{"arch": "nf_resnet", "model": "sound classifier", "dataset": "synthesized solo parts of chorales (CocoChorales)", "train_examples": 39062, "gain_aug_db": 6, "n_mels": 64, "hop_length": 320, "input": "log_mel", "spec_augment": false, "win_length": 512, "targets": ["instrument"], "num_classes": 13, "norm": "none_scaled_ws", "activation": "relu", "drop_path": 0.2, "depths": [2, 5, 5], "kernel_size": 3, "stem": "single", "avg_pool_shortcut": true, "widths": [48, 96, 192], "residual_scale": 0.1, "mixing": "cutmix", "label_smoothing": 0.1, "loss": "cross_entropy", "init": "torch_default", "residual_init": "zero_last", "optimizer": "nadamw", "lr": 0.0022, "beta1": 0.9, "beta2": 0.98, "eps": 1e-08, "grad_clip": 1.0, "steps": 30500, "batch_size": 192, "epochs": 149.9, "lr_schedule": "linear", "final_lr_fraction": 0.1, "warmup_steps": 910, "weight_decay": 0.02}
Rows from block 7 of a small sound classifier, named by matrix and row number. Rows with one number belong to one channel. Each number is 128 + 24 x the weight over its row's rms, rounded and kept within 0 to 255. All counts start at 0. Numbers have three digits each. After the name is the row's rms in percent of the matrix's.
After each channel's rows are labels from the 100 clips, of 14976, where the channel reaches its highest value: "strongest on" is what is common among them; "peak on" is the class under the peak. Only what is clearly more common there than usual is listed. The data: synthesized solo parts of chorales (CocoChorales). In brackets: how many of the 100.
# convs0: first 3x3 conv, stride 2 (model.blocks.7.convs.0.weight, 192x96x3x3, standardized in use, each kernel summed), inputs 0-95
# convs1: second 3x3 conv (model.blocks.7.convs.1.weight, 192x192x3x3, standardized in use, transposed, each kernel summed), outputs 0-191

convs0.37 101:115101126141156141160140159114130137145135147109158150200150150134132132140116124142108143131096147105117109106076109126156168145154192120108114118109138163118126135128129141177125106128132147103145131087137149155084080107072158137124128068109110113135123133149139109150134152134118119083
convs1.37 101:097117140142160185165109145127110112149142084140160112157151112164087119099142099104108120141155155124116115129159152128128139159096190108130137136147106115124126145163167136120123157126140094147146138151119099092093100143127069146133151145102166164145133149116091118109129119168138144088134144170135127121118142117127117098187122125153113126137130135158093102140131071121122155130119172086126154129158157103133153148173098116087183125150125118107177141110110112139167129111107128158126156103112148128104126088134102110161110095165143147122141171152090109111146138122127146143
strongest on: note C4 (57); double bass (48); instrument: tuba (47)
peak on: C4 (39)

convs0.57 096:154144107087123162119130116161161119145150166153134120126082136098128194146117146124116101149133148097132148095098099128154093118112137129099166104091129148134160070143117162139115142118135138139116148130101109141111124060096129146126118146075129141119126127107136145129154098179150128101
convs1.57 090:162143177158109127131162110097072143103131124077120163131147129131204139107143091113116116117131091167092117164134120120137111115131093109127144138093129093109148093140125053101145107149110130139166117089103134149151150148128171127160120146124135159117161154109125124127135116137029130101106147136135116127136118092145115143116137132180141123099138113156104141169108077141141130147118102123140121131155114140204123111180093130103130153115088112121132124160134119108126134113147138138140117162137185156119110130105129108102131125135117111153135112151119147138124114121132132131
strongest on: viola (50); trumpet (49); note B4 (44); note C#5 (30)
peak on: B4 (41)

convs0.112 110:124138100077141151114128112125148137146137163158122143146086146081126187140124146136115105126117160102139156080097134144163138137126129075081101097123110134141152110140126146128123149145154178155108142121110134149135131094100096131144108141064161135109119148109130108165149110171136122100
convs1.112 101:138170124141105158176124162119068124144089139097128170152113150106171124104156125149117117113135106141137077156158108099111126150118153101158156143124146136119150109120155051133143112151129133149171110117091094149119116127089150145138109140105116159114131155107161109150117133146064126059121135174111116106109129100153094138119142107142110117092132123144078115156110125139154119129121113129128135120147123121149089115190126125097156167160088082119140156123119117126127133125134120121120118171112207123098126149125159118133169155145126145125141132137121148121152106121103111139
strongest on: trumpet (67); note B4 (51); note A4 (30); note C#5 (28)
peak on: B4 (42)

convs0.36 095:109158122113128114128131117160140117132117148150229097111128148142148132140137120093124120164145173125137096098133129159126188122120110093076124113110122133156153137128123092144132140153124136153107165142082170163137136128137125139124151122109096131120160101139101131099140095115141097085
convs1.36 125:114087115142112070085099158161165121112123166117152133109106172115151133081151138130147132128153158129160148137147111112135138120118134133136134145144157139085118109122117146120152118059135113115153113194180102157100132114115128131134102123103121156146110155129124114133136182168109151093123135121107089130097134137112115134113087082105093103135136144113180089131159136151142150116128166159117097118128103123150116146136125125107141169148105093136119150156117138131076118146096119064081096119138119098119139157100125121122118129128120127130124165137138127096160117105187110175
strongest on: bassoon (38); clarinet (30); note D#4 (30)
peak on: D#4 (29)

convs0.161 106:141177091139121166183085145116118077121142122133099134145155151168132124148124142140121136162124141156099123151123147168121151127141151132110126069141108140148109120125104099111122142115165164158111106082136146158104148079132109152113117111113107134126119120087116125143126067163118095107
convs1.161 096:107132105110114126107182097124144096194154108143123144114116119115114119179098180128173135095095112128114106109112175136146165164116143138136111131164094145131107164157181133138126125137157124126123121126114136108144123138148168159147104106140134125128103093110123106103121093133145120149098106142190109158142150072126110147150123140138144118116116100150126109132122070120085161144115121112116125117174162080109122135110147098148132176148120157135139128118153139129095103131141106142179137108071135087108104114183124126126155114152109105144153128117117097119105110179110148145
strongest on: trombone (99); note B3 (43); note C4 (41); note A#3 (39)
peak on: B3 (33); A#3 (32)

convs0.22 109:143107120143134127121122130142138158142143144136095100104146161118169119129118134146159159095177128092161124080081124152101140112131110155134066132109140155125137140113139124119104173122108143112101140118101121137113141143135132096085130149178199108133152127087148121110133120096102146075
convs1.22 115:155134122119136170159169088141143136122097126136078110095118124121134145158079119148121134130100065132123138147123132136108127146137090135122125108078103108151129113132108134128101147141121127095082127121063112116140141118123116153126128127191129098129158119191138191138132099087113112146138132060142196130122154117134131137107118114160130151109079118159073114158155128138138151142136112118104174142155105151131102101106102126139131113117173161114106097129126125132140136108136148178162117156120123118126152072129129132119117109119127148122125083122118167120106126162127171137
strongest on: oboe (99); note C5 (63); note C#5 (43); note A#4 (26)
peak on: C5 (53); C#5 (27)

convs0.76 093:120063140086190171125120135135155105117124124137144106091138127124127162118117107134113157150125137103118112137106181138117140103166158152113128143105155116112082145124138102101125148131090133126157147127129127125156101111120122175094133146119121094098146177143121122102110153080083087130
convs1.76 091:148117149119182156129118193144132146112137143130129096102138098125082119142106108152121102107138128133127140134119105127135116139111089097090151105153094120158176139104105145130135091124137133132090102125076118107129093159122089122100146113106139134136120177141118122123080141113130130103154156080091140132112103143110146139147145175083142129176092127167119145152143121107118148105132137185111160140070118116126130144105112154116103097115149152148086097136143068121123135117085107126087119114166094107138120094113100087099116150149156151110122148093103110091130109145132151138
strongest on: violin (48); tuba (45); note C#4 (45)
peak on: C#4 (45); D5 (26)

convs0.25 084:154067128131124148170097137152114131152142115161133170174115124141119130152120146112166113141115131100183118106091106163131082122145133120133120097127115108129160099129092096119145159147162169113128144154131112113165155112115133114136130174157128128124105089092131145103136094127139102071
convs1.25 088:124104135109127201168110117114147111144053129187121122101144137106151124120114093143157104149141151097146151141145137124141115146125103137139159125159147108137142134150168138135134098169157082141131117135084116154090126138127140117064112142130122144126152165153119112136117122132169148120143147103135178116197114154124144144144149122116119118100128092149131151150120136099156127119137168107171107120098132113088136102154129133120086132143123150145095107144125133134138127124111090150138116147113118134117151080100127143111174144077127158117139076079096139125125172098127153180
strongest on: violin (51); note A4 (34); clarinet (32); note F4 (30)
peak on: A4 (32)

convs0.134 095:168103098121107114156123143161118085111191110132118196132147132170143150130116128119120191146146148085138134094106138160117118101152136153157138076121136100132129121126130100126113153134139152120131112137123125138111095109110118130144116096189105158099143164127114132142144118107102085103
convs1.134 089:158132155061110161149164073131126147109124129180114143088134125165135198125155109122135159167126114093119112106125131120160138139112096161119128136134150142166124142160133171125131111111098151118124121095103139163134163129106130129112141140098123101115123075130149143087113087115158107111133151099172134120166180154140159156138140119083105140096121094156108104142131124091137167115136121131138118143141133157134120122106122140130115116106122136060133116127134102101096152120202115157192100150116123120127127094122128130134113104111163083139144112122124090148127117153132130104
strongest on: viola (52); double bass (47)
peak on: D#4 (30)

convs0.111 109:121109079093086116146098101143143119182149120151106103090144146104159143151142124149091104137124136124122133100097127143128117092112143192117099097099134176146176116135148140136105109144137110134144119125124114169082135118142158162114156146114101077149142134108157160133132125145153151108
convs1.111 100:129107118149109106116125152121138136155087148107117138120121170097177153149117161122161132124141108160143180196148184099126097138156099150122138102112147113113127129138104092116120079102109120084131112139138133146103142108142139119110106129098120144171144140126154143115143124158057148107105149094123106105109102109136112136077144139152101096149120116163184124154167112145149137111147139142142145126127097143166139094141139108165141134083112057155127109104101140120077123125137138102112115135148155125178128127125169119130118125121117121167178124117117148130096110141161115166
strongest on: trombone (74); note F4 (74)
peak on: F4 (34)

convs0.154 094:130167135151116142145106098119142139148149188147155158134111116137167146125094107112088140136114131153152146156149142124095131102145154105136189139132121130142133083146084133106067105123128142130116165168168090116129133116118129127163155099104092150121120115143094154126140093133126159086
convs1.154 087:104133148131149158131104112173185148147156124138129130163157115148163163110133132107151103141184138149139110190130128128146140158149137134135139114151134177094125089106140189133128093111147097110163121156110096142141111139124136107137162130150124108131086119135085088140130107114101145158175144099107146148168166155119082150130131126120159119134110119114146104104127111105139172126129136152089084187142099130152133159145105140149135092126133131109097121157143098120124127135131106143133100095118131105121059126119113080111080125159152129138080135155134087116139133096149110125
strongest on: bassoon (81); note D#4 (80); note D4 (45); note C4 (43)
peak on: D#4 (73)

convs0.137 098:127147107101137152116115126090123135149169162131098126139163144106160170101136101101080142126170130131131166083101110168094146149133102130106129089145106157142115129132123153115110111065139135122124141122119157176102166149155136139107087113107147131150133100106142137113142112151178161146
convs1.137 094:108120152156159113128106095113104110125132128103168129156145146129181168114169138106119109128140132149107115158125121142100138154138143079089118145142135116111138120114157102105151102123109102092156131123110098135172157171131110139118132086141092139129112105090108090161152112109104096134125144118101082133108134177153114159134146139143107129094134129121138135134144148137115157096127092131142092149121098099174117105128120151144102073149094161100156133136114087125148100126194094156132150171115159093148108118104096126118100150189116135108101136123121085165146098111161108152
strongest on: oboe (82); note F#4 (42); note F4 (30); note E4 (28)
peak on: F#4 (29); F4 (26)

convs0.171 091:133119122138128146133129165115083119157123109132153127109144126144119170131160151158071113138109137124104105140142140127156148141141120128131119132083110108157137113115139108099198110168132116109148134132099143152115105122132127113138118125158053127079121114166103105102093125183125093075
convs1.171 087:130135124137125113156106147143158109127154143158089134136101130138164097112070139085113085106146163098126102145130159153128167107126094147138104135116105119134120123111120194141157139106142152140129124167143105159140134147142124101086095126137132151146139152137093114120089144083149142144151140077069148107092148184122145161120122110115182114167130111136141145113144145121116137124144113140124101112117116149091136128146123129131100162123140123119123112170131103134083107152085134097130165169114055121124132124135093116102118135113203160150113121091132136114165149148152138100
strongest on: note C5 (50); violin (47); note B4 (40); oboe (36)
peak on: C5 (42); B4 (34)

convs0.162 103:144087120151120126171132107106140065137157131140156125162107136114129136178118163131086131110151157113145107127114114128149133121134099137109112146137100175146139135122133096181126144177081155141107155153130159157129115140137172149144154096052125114114164131115125120127126131144149121095
convs1.162 096:114108072114137135122101140126137144158107119147164123142131141095098112086148135117130100146132155136126161129159162080163130159113171143146162054132109166148150170160137141134137081152169085130144120125125101126116086150113116088147105139104128184148104159152182114122105142164151156105148112145129139166138124100129114115166114134122119131136118096103146072113121104148152180137133159120141146174149154119102161139153137135120116143162099107120132136129110104126157158150113128095114123128130144120102105136139099120124095073126132152138109169107090134092132135098142138169
strongest on: bassoon (51); note B3 (50); clarinet (47); note B4 (27)
peak on: B3 (46)

convs0.91 088:159152096116123105126115119133098128153138158131136148106112163115152118132155110155104125086125116126156146121139097125140124144152144123103101142122104166143188114150123149129136117111136131124130124148140092103076137160076129119148137182093116144149089174124099114153118107161167179072
convs1.91 111:147116150115113136162080174102081184083066105101118116115161151095151177095154090120098113150143086148171142154141144113113100091145076123136152098145134126152161131087138116132097108138108131099128143178125107150135134111124129115111140117143120117151120157129113139154120153125098092130164105121084139135144066164135131120101172100109112160133116138118105148132114124151146076085145154163141143151086140151154122120117120136138108136083108099118138114108126148129111125119153153127105089106124122116104132123118149139134122165120136140120087142105132155156143131165075103126
strongest on: clarinet (69); note B3 (41)
peak on: B3 (32)

convs0.63 096:132079089108113111140109091157106131152147150129113139078138136137125153147139117113127147149100122127192137121128118147067092114134128167124117097096107131162148122170140100107120157175149129111143120161121117140153148115110127114081118167167101103160100134082144162104134139129141102124
convs1.63 102:145140124150128130172131153119135107123074138129117129094150129094165149109082119114129123152162101149122187150115186114122101135113085149146138119115112108148197133117114118161080102160137148076158124160094126134105153110154165116121170114116121114138152166150147130119144131125108146111161147105118152119161094087124130132115136170194146133148148104161134158163153087112156150098135160130137126126104143148130142066133135121126084141102130111162083082112126144138100117122109117134088118148117146135134128116135147138122088147092110131119105105117098163156126149159108140143
strongest on: oboe (45); note E4 (36); saxophone (25)
peak on: E4 (33)

convs0.139 092:137104126160148083122112090101127124146106134142099138143131121157151137129143174149123132123175137066156141129069125130107182101121167135141143148099094148134125163113146143149159133148138132125097126130120161148108119154131140123129106124144166101112154149089111105097134136140077136063
convs1.139 089:133152139125135126124131128158144100092138100137090106103136143139140082144070113138135105142116100127145176123113140106106129113114090133118130125113108127131162148150084118120108117145114130098123134142119099160162162134132130149104102135156117087170132179167112163110124165082097138139172112068114139114078089115124107150121086135128112140101124094163131118106162148146107167150115143100122112141114134176131115097095103119113103135126193123116133086155078166119133152124076153144131135123156129115145131081115117125134109103118132136082091135122128175123120140071140163110
strongest on: oboe (89); note G4 (40); note G#4 (37); note A#4 (31)
peak on: G4 (27)

convs0.69 102:128167142150111122109114111127160096123114133164131098108150149114119075104088128125154126123126148110146142123097127118094112143058105167148174135120138152117106134084064140113163075101103151155115138134126117126121142112145119131163134083109120156146160082129128172130119113129146132107
convs1.69 085:106122118081155139122107121144092119143154165120100143107111166137103134100095177146137099147091199140151124122101156145153108145095136138136137160160081172088125119095137163136111148137160116154124119164120127147120100097177102108104139140109120144134146140139117134126142120156143135119135121160141113144129101117086152152168164134095148099120154141152176186072132164112120120080153151140152113103128111098089113136090179141119132137154129107141104133105147107136135109160101123153151115141145115094134148084101069132134145131169117139161136138111089139132127137118151145143
strongest on: trumpet (99); note F5 (58); note G5 (57); note F#5 (41)
peak on: G5 (35)

convs0.28 095:114171114128122110097154159123115151140131148146154100149095160144122103147182112128096125118117148126101117107115142106132181119128120108090144153095144100125150114089126105152147122110107130151125161125119114139108118135085153122174139118122070110132111120163089128185157088176104107101
convs1.28 100:139104144174139134152086145146172124081110105152119140126154120101181111100106132092137109110137108145139122175134141130090112093133093151124141166074128135096147101138109097115130098137095112146145131143129129128157107127159133094151147114152135146150085114146096137122127139081080123144135100052085149159171115146132120149132122124151133172141082130113150160112114112128125157098130112145153101154133080136105125138134111145166093116102140154109131084118098126143103109164118115118102139112142140120106144123146142096130077142088165079123106132115143152105128143107152179111
strongest on: bassoon (97); note D#4 (72); note D4 (51); note C4 (37)
peak on: D#4 (68)

convs0.48 096:146165103108125142118108128124136085095108130139101176144131115154111111136101130093107146137160133148183137155195143127106114119110127130101146086162080112130150084124106089125117120115145117180130132162151158129105148078134135136147132126156127162099143155109120127135133115121111109068
convs1.48 106:147130135109117156143135090123116115139126116129091142181101125183085172188105123087127140128104097134093102126122146122138119093147135131148122121146118096117145190084159169124107141143127120147120135086068126159144122141172116148118118133163122107134104075126110137125118082113142137175125103110201181107123124129146130143151113154112120138126102116160116135123109121105125106088130131139066125086147129097132156099110141135105124135119164171118162123128164130131155142094189140171158144110115153171086131134143146110140150135110110111129118125120114131148131126151118107107
strongest on: trumpet (100); note F#5 (45); note G5 (41); note E5 (28)
peak on: F#5 (34)

convs0.94 100:113138107118077172141092138123127140145187147155128113135130174083175128124135144146073120117121131119106129124103148133150189150129146116081152150117124143121118148123154144108156123126138142140147175135133105149054128131135154135168124118103136138121103109153086122150125122139149145084
convs1.94 092:111120127128126199131076141120146163163140121111133103104125148081132108089155147124148125096155097133152144177109125131128124153158169159118118082131128158139138149134109139124130093133144091107155116142086091146138139159122145092140137145152115146119085134115112071142091098089097129152125122120078155133147143172108106129121131160089139111101106089093118108087126159166126109131125112174146108170140110127120106122118136145166081121147111152163118097145184128118130154159113108104089143114145122101106086131131130119136128165157154146114084140092128129109147136143106137160
strongest on: bassoon (100); note B3 (99); note A#3 (39); note F#3 (29)
peak on: B3 (98)

convs0.67 100:121187149133088151145093124139089132124111158158126131115138170115135143112151175137068142122123130112100125132147132147129191101122129117078140114132087150147120107140138111095125116119129144133145168122156128141101158148142128109154122093134105125130096129135085144137090104170163150071
convs1.67 097:117117139138102133125145131124162157128145122104103147118144162118150149107127159113157132110116161124181107156101150144127139131136153165135087110179087157108120159114140157173101124110174135121174128153134098120157147117148177129154146120168123123148103088126098126158097124145143113164174113084123095156128123137103139136143127109100136112145098104085127151116110137146122089124122121173149102101111126095122116188119133126164106147134125092129128156164105139142087126177144122097083122128147114091136120164149135122125119156141131131171080140105109096116148122189098073131
strongest on: bassoon (94); note A3 (65); note G#3 (55); note A#3 (46)
peak on: G#3 (46); A3 (39)

convs0.7 100:148142108120098114157069112152157103088144150155164143153144135134167103117124130121119177113170155083099111106119133125112152120093169149116137122097154148156132163144092117157105161118158175139112158143124144160096114123103141132132111065127140126112151127162111100124136099113116133138
convs1.7 099:101136104143143119125115107191095110149115127109168132170145135155120157102199148134106164146155178161156112130138142132119102150127144125142144139145134159139143138103109131128140066088126143155161130110149091134101126111120129152142096120057122152165113093118145117124095138137108136071137121166165119122130140112114104113114150132071114128085132135153136081114117136108125169119123124091128099144142128129132118102142083127103153127132112098105139155094145136140090154141162115125172128124137157106136095115115143109155127121172160120113139155121143092125147099105195108087
strongest on: double bass (96); note C4 (51); note G3 (37)
peak on: C4 (35)

convs0.119 104:139214104101140097156097141139138069110144119114126175163116139163096129142125120124095122145148148146140123164170153124119149134109133131077135112133115133139122094077122120124111114111134156146143148156130156127093108085126130145124112096108114134126133096121134095122153098158085090110
convs1.119 107:158133130133124104102155116155130119133121135124099137166090133159098176170099150116152104074083088114113089116147176129134149078133102106140111128150100108118159149106140167093136122134131148156106123118071132166116151150137110137147101118148132139144102091103092133115091110076122112140072146090185137139122103109116121151142123165153130105132063119184105122133120090101115150114144102127096150108114130112122136099116144145094133117108171127098155096119134096133109139116167102128138131110129139126080132138141117099121149146120116150080159145122109142111129091164145133145
strongest on: trumpet (71); note C5 (46); note A4 (40); note B4 (38)
peak on: C5 (36)

convs0.169 105:139085136130133126094146147134156112127156115148100108119096153118157117149138130147145107106095138124141167055099101167137128148136100129130132061155096123147134097131121159155117123117121134161108129122161098159099136109152127106101139175115133166179113142088153163155152126139139144104
convs1.169 109:155106120102134129105155127148124114113114149127100147111167160122090189159136190131161138105127127142126158124122148115150130142127125138150136140120139152121086120114173150125094113100176112125064113131103158119143111096125170145159105089166125149104127141138120114134160132146143124115115145106147093170129103097125130127157132089107128116147077119086105159126139149138135121133149152129115161145182104101131117164145158133159108133143104119143152160151098124105087125130184100125127112105127157082118124141111174135135150116131082116187144146084087086144097097152131097136
strongest on: oboe (100); note F#4 (56); note G4 (41); note A4 (35)
peak on: F#4 (45)

convs0.167 109:144090117134152138158147124151104065102143140136134176176160126129137080115098124143149159124123154059152143082045131145119079104146139153145136125131115141151146147106137121116134149131108133119146161156143131140124131147123139125110102122074126135092135131100120120141120149124114136106
convs1.167 098:122157135092134156164115093110104135141097120138135095096161097109074168128154123134131153118126131089112128090107145133121131143123099128131119137135112124130193148133136143163130117168143099147126120081074131123124119123130134135107139119118132093091136134143148147114102111127178099112164135155124169158195122166129115130173115161117113155163124098164114152144123127071145142125121140091172130146095135103110145101129098128108111113145164160125119099106147113126148141082131112162138094147079135112129146092116090184126086108142162137089076098116122131137112153122134158128
strongest on: violin (100); note A#4 (29)
peak on: A#4 (27)

convs0.14 091:124159108101113109137078158133133107126156153155143141102176180113113145138147131124116129108165145102082128128154142152141177132110125110091095132135142185149102121109102125148116135097085178150134147112130136160083123115133137114145115099122110090144165077134108102110142113136135120093
convs1.14 125:105112155175121058121122143098163142137128124090175142137105141154157160066154127112121152097122094139088131148133122098123113126146138140130127128134143094109144123154158107111128105108126109144166129153170122157142142128129116119155111118065147160172143126093097110151118144138070115097101127153120105157103082118130089102109127141129116120100133114122177122128125053138125153119119120120134141130125099102159131090141124127079157134099111112093185123105080133135089160128148139111107119118131139124085112146131116115136111095141146136086138175137136172127127092148136105154
strongest on: clarinet (86); note B3 (70); note C#4 (36); note E4 (29)
peak on: B3 (62)

convs0.168 098:123102120118098127081144101127172134153121144140127136102099135165121154153139123097126119153116156121169124092115099165147121140121094136096142176117098173174137134098123132181139133139192134150130161127118141150148117167083090121116113139138091143128095128104100100135173134120119147140
convs1.168 110:129135140153119093090144094085155139126194136075141112123157115149121103169160091108088123083118088095128158083128143145131171087125108160134127119139115096096100145171155138135150156131104096109129134096131176117143121117115149146160150105138132154139113134123084120120122118140088116163125118129157076141101135140104120106131102080119098130155121127107120113132146082138120181176100118102113137124143117146209151157159081138119128105133127121146156145164128161135162126079126142099122145107133140121122114155103108095108133116160128128135156154119126137140138150128140098120
strongest on: bassoon (77); note G3 (49); note A3 (41); note D#3 (29)
peak on: G3 (37)

convs0.79 107:120095066136116111106130174121136156177151123134136121166118136158116149135143119129104117122105145078136104079079119151156113147130125111135100129090130128127177116118145127189162135148163132141140168114117146162107097110097138129125151099115096131129127142134100103167172129141134167109
convs1.79 078:068101112162138119159087117117130144139110112121171116169145134153112117152114112121103156129122142111121145112147131122106189131122175127115151148146119117090089114139181139117145159127110095136130128124150148105132107096114102137121175131181161133152121132110081153131110145146128117120127121182124092160161149174124098086138108089145140156116152161122136123123089121094142120126093129080109130129155106125112151167153131121089139138146133107149168145119123147148165151042117164141128135131108123146098118143134140160160142055128132112130143155140106118096097129109144126105
strongest on: double bass (53); tuba (45)
peak on: C#4 (29)

convs0.140 096:134119120155161156123167129166123137152140120139139153158122105132142123134093077149124136160101160089147149120092138159118135116111149139123161134121140133144143113124117112129081096121154148152133150099168126137140075096072113127088151157084127115102118147124145167113118133055140116092
convs1.140 090:117151135099101134131133147154131104148126116153139093154122096161100119128125166110128125110126147107155126115166157143126156130137155091124111107149144164101100135163110122131150143095120066155132107175127088127104135148101144152150118128102138128109097161126097129107123156137135117102138155150120107155123112130131078069144119125126108123118087132133135090132171134120136208130123178071138131135159140121119121133171121110097163141172150122099155137125110104119140111099079103115072106093084138083127107144120102142128124120145154168117126166154127105107108127084182104140
strongest on: viola (99); note F4 (71); note D#4 (40)
peak on: F4 (67)

convs0.51 109:137134134154161171163153187116113111119159127118145143133103114111149151133093106102100136184074103126117118129117157124111148147200157125097151106105120090142108124142122108114152107150101116124141109142136117134117111096103094190136122122117105137108122133171126140127105105166110108098
convs1.51 101:181138148125113176150129138123136156119148109157095124091158108097113143150114108126128141110124098071113119118113139122131152106095081119114104131123118089155103136118109173148103177125090152131107123106125131099155146169112127115106147121124146122074176163151136130085109101111154118112148162112095155111128128137130155181140136145151179138181147117154093187142147077127119159151122112145110157118105132151112150106119133120134121139106118142121096074136150119130128095106122136131146163161126064179159133110154118117120099139098128156124113121140112139107131141160092169135
strongest on: viola (84); note G#4 (49)
peak on: G#4 (43)

convs0.80 107:123121101114132171134145154138117091131152131131137089135094149149124125142110124144076170143107128116120122124102159119196125110130143103108112123100123175136152132136138101155113133124091156140142141116152153178102128097125128175139137093051105140087158153130119144138113144123132125073
convs1.80 090:150176108134095141100104162103157189143147118093151105107097115131054129145175116139104092130143123124125114074121151096130171149123124118110132118144130124164149149144127107154132104128145141125054108126109096139114131138114169115135076168102118118141130135090102126165114124146129126133161123154118142121088118097122128123142143125070144116114164105119116095116108148140081113146125083146125183127157185133152131121118125116133132150109137095118157101139157151111099139089127136129153143105147100133128138122133132101128106168117116095117118162089131155126152087172085134108
strongest on: violin (75); note A#4 (58); note C5 (28)
peak on: A#4 (42)

convs0.0 095:134066130176132137141123100147139118133131162136159136132146142128140106131132086120101140170157161127139126115138133146120163125107152151107162119135123139130136125143120126184103063109128149176139169078162115142111106110096108155102126146098101117127121100130179112089133100131137114078
convs1.0 097:122129112126129126105122148151143100125139134139134108173100096184126118094145151119138145121165169125136164112179112140132137095153144074130131107134169141146124138109111116125136135099127091157122125148144075175090125152133125136149087127098124113136118160085067114099136131182154159091143122147149116132107101121122117109157094140102125115157117134149134117131139175160136135096130175099092131124154159103126117112141137133120165125167143138119147105115094106122170105102113122129100118074123163140094126108116113148126117135126132144084134151126096137115121117045199133155
strongest on: double bass (74); note C4 (42); note B3 (32)
peak on: C4 (25)

convs0.128 093:137064132123143157111099129125152175162118125164123108091103123152154135141123139135130140146132145168107086134119136152136149141144127112150109098107128105104127166113132121143123135094124114136126117107096119143114116090151178217072140163094148120131130111178148158098122133124136126140
convs1.128 093:117124093091132171096109181129134172153117158136150136141098101167091135148134114187145104127153170132149110121159130131085149155104140116119138113145114103132088093119114145118148170124179111145108114129139117111123083138131107122085115160149127113137154132123111123113113100125143147122154151152092105108136157139161142130155109132089167113136159144092113117137153154123115118109149128161150180174163129130108080178155157141137128139134130124174141155122145086132138130107120114123129179110106085139083136134132125122104158134120149172176170129123118076098131145164097105136
strongest on: violin (100); note A#4 (52); note A4 (47); note G4 (25)
peak on: A#4 (36); A4 (30)

convs0.181 100:127112102125121131132125103133145096113124139187133108088107141111142129162174128162108117102151167119126145106147115148114169145120152124096116140147142151138106115135115134143130087122124172172115159090131089160114096107139119167148088125102110132149132185115176148110157118159124090083
convs1.181 093:088149121122118091109139128115120140162141159102155158137125163146146136090131157127135122106131155154128124157124153112153105161130166148148127107165136131103121139097164140150143075133110141158129114140163081154113127084123116150144092144100125159196139125078107102145083128165139133083086139204145125161107120114133137101131119131114154073130133099143196161129108132129142101136143138153123092131150092110147134106157125121111153124153095101158121142120123106120123138122110140136125109121111097127132113149136062133133079095173157185107115146117119141114130135125150120154
strongest on: clarinet (95); note B3 (64); note C#4 (40); note D#4 (35)
peak on: B3 (55)

convs0.56 107:133139113159104105126106144138114160185152116138119127073138188123171155132087128155112130095139152108129114112112106163133153119109163155114096122130160132109117144111113133132128173111123160120088113103107127145096137124104130102149164139177103125149116132089151180102138115158143130080
convs1.56 113:155097152111129156151144156159127100148118140136096138122137151129143101124086066137142104146149134144157136156161174133147113126125116174155147105112136062126122112157112111108150108123089136132132122161151131122078122102115166088149145170123133159169171150158148137154098145129126141115095116100135140120102096104125153109078112095175114149132135116125114121151140079155135123117158126098156126145140132131145108133139151112141138152057129081085115144147091131120084110167082117111099115152132104131106116135117123113117140094097113126175179117119098160108128103137095114134
strongest on: trombone (95); note C4 (61); note D4 (35)
peak on: C4 (43)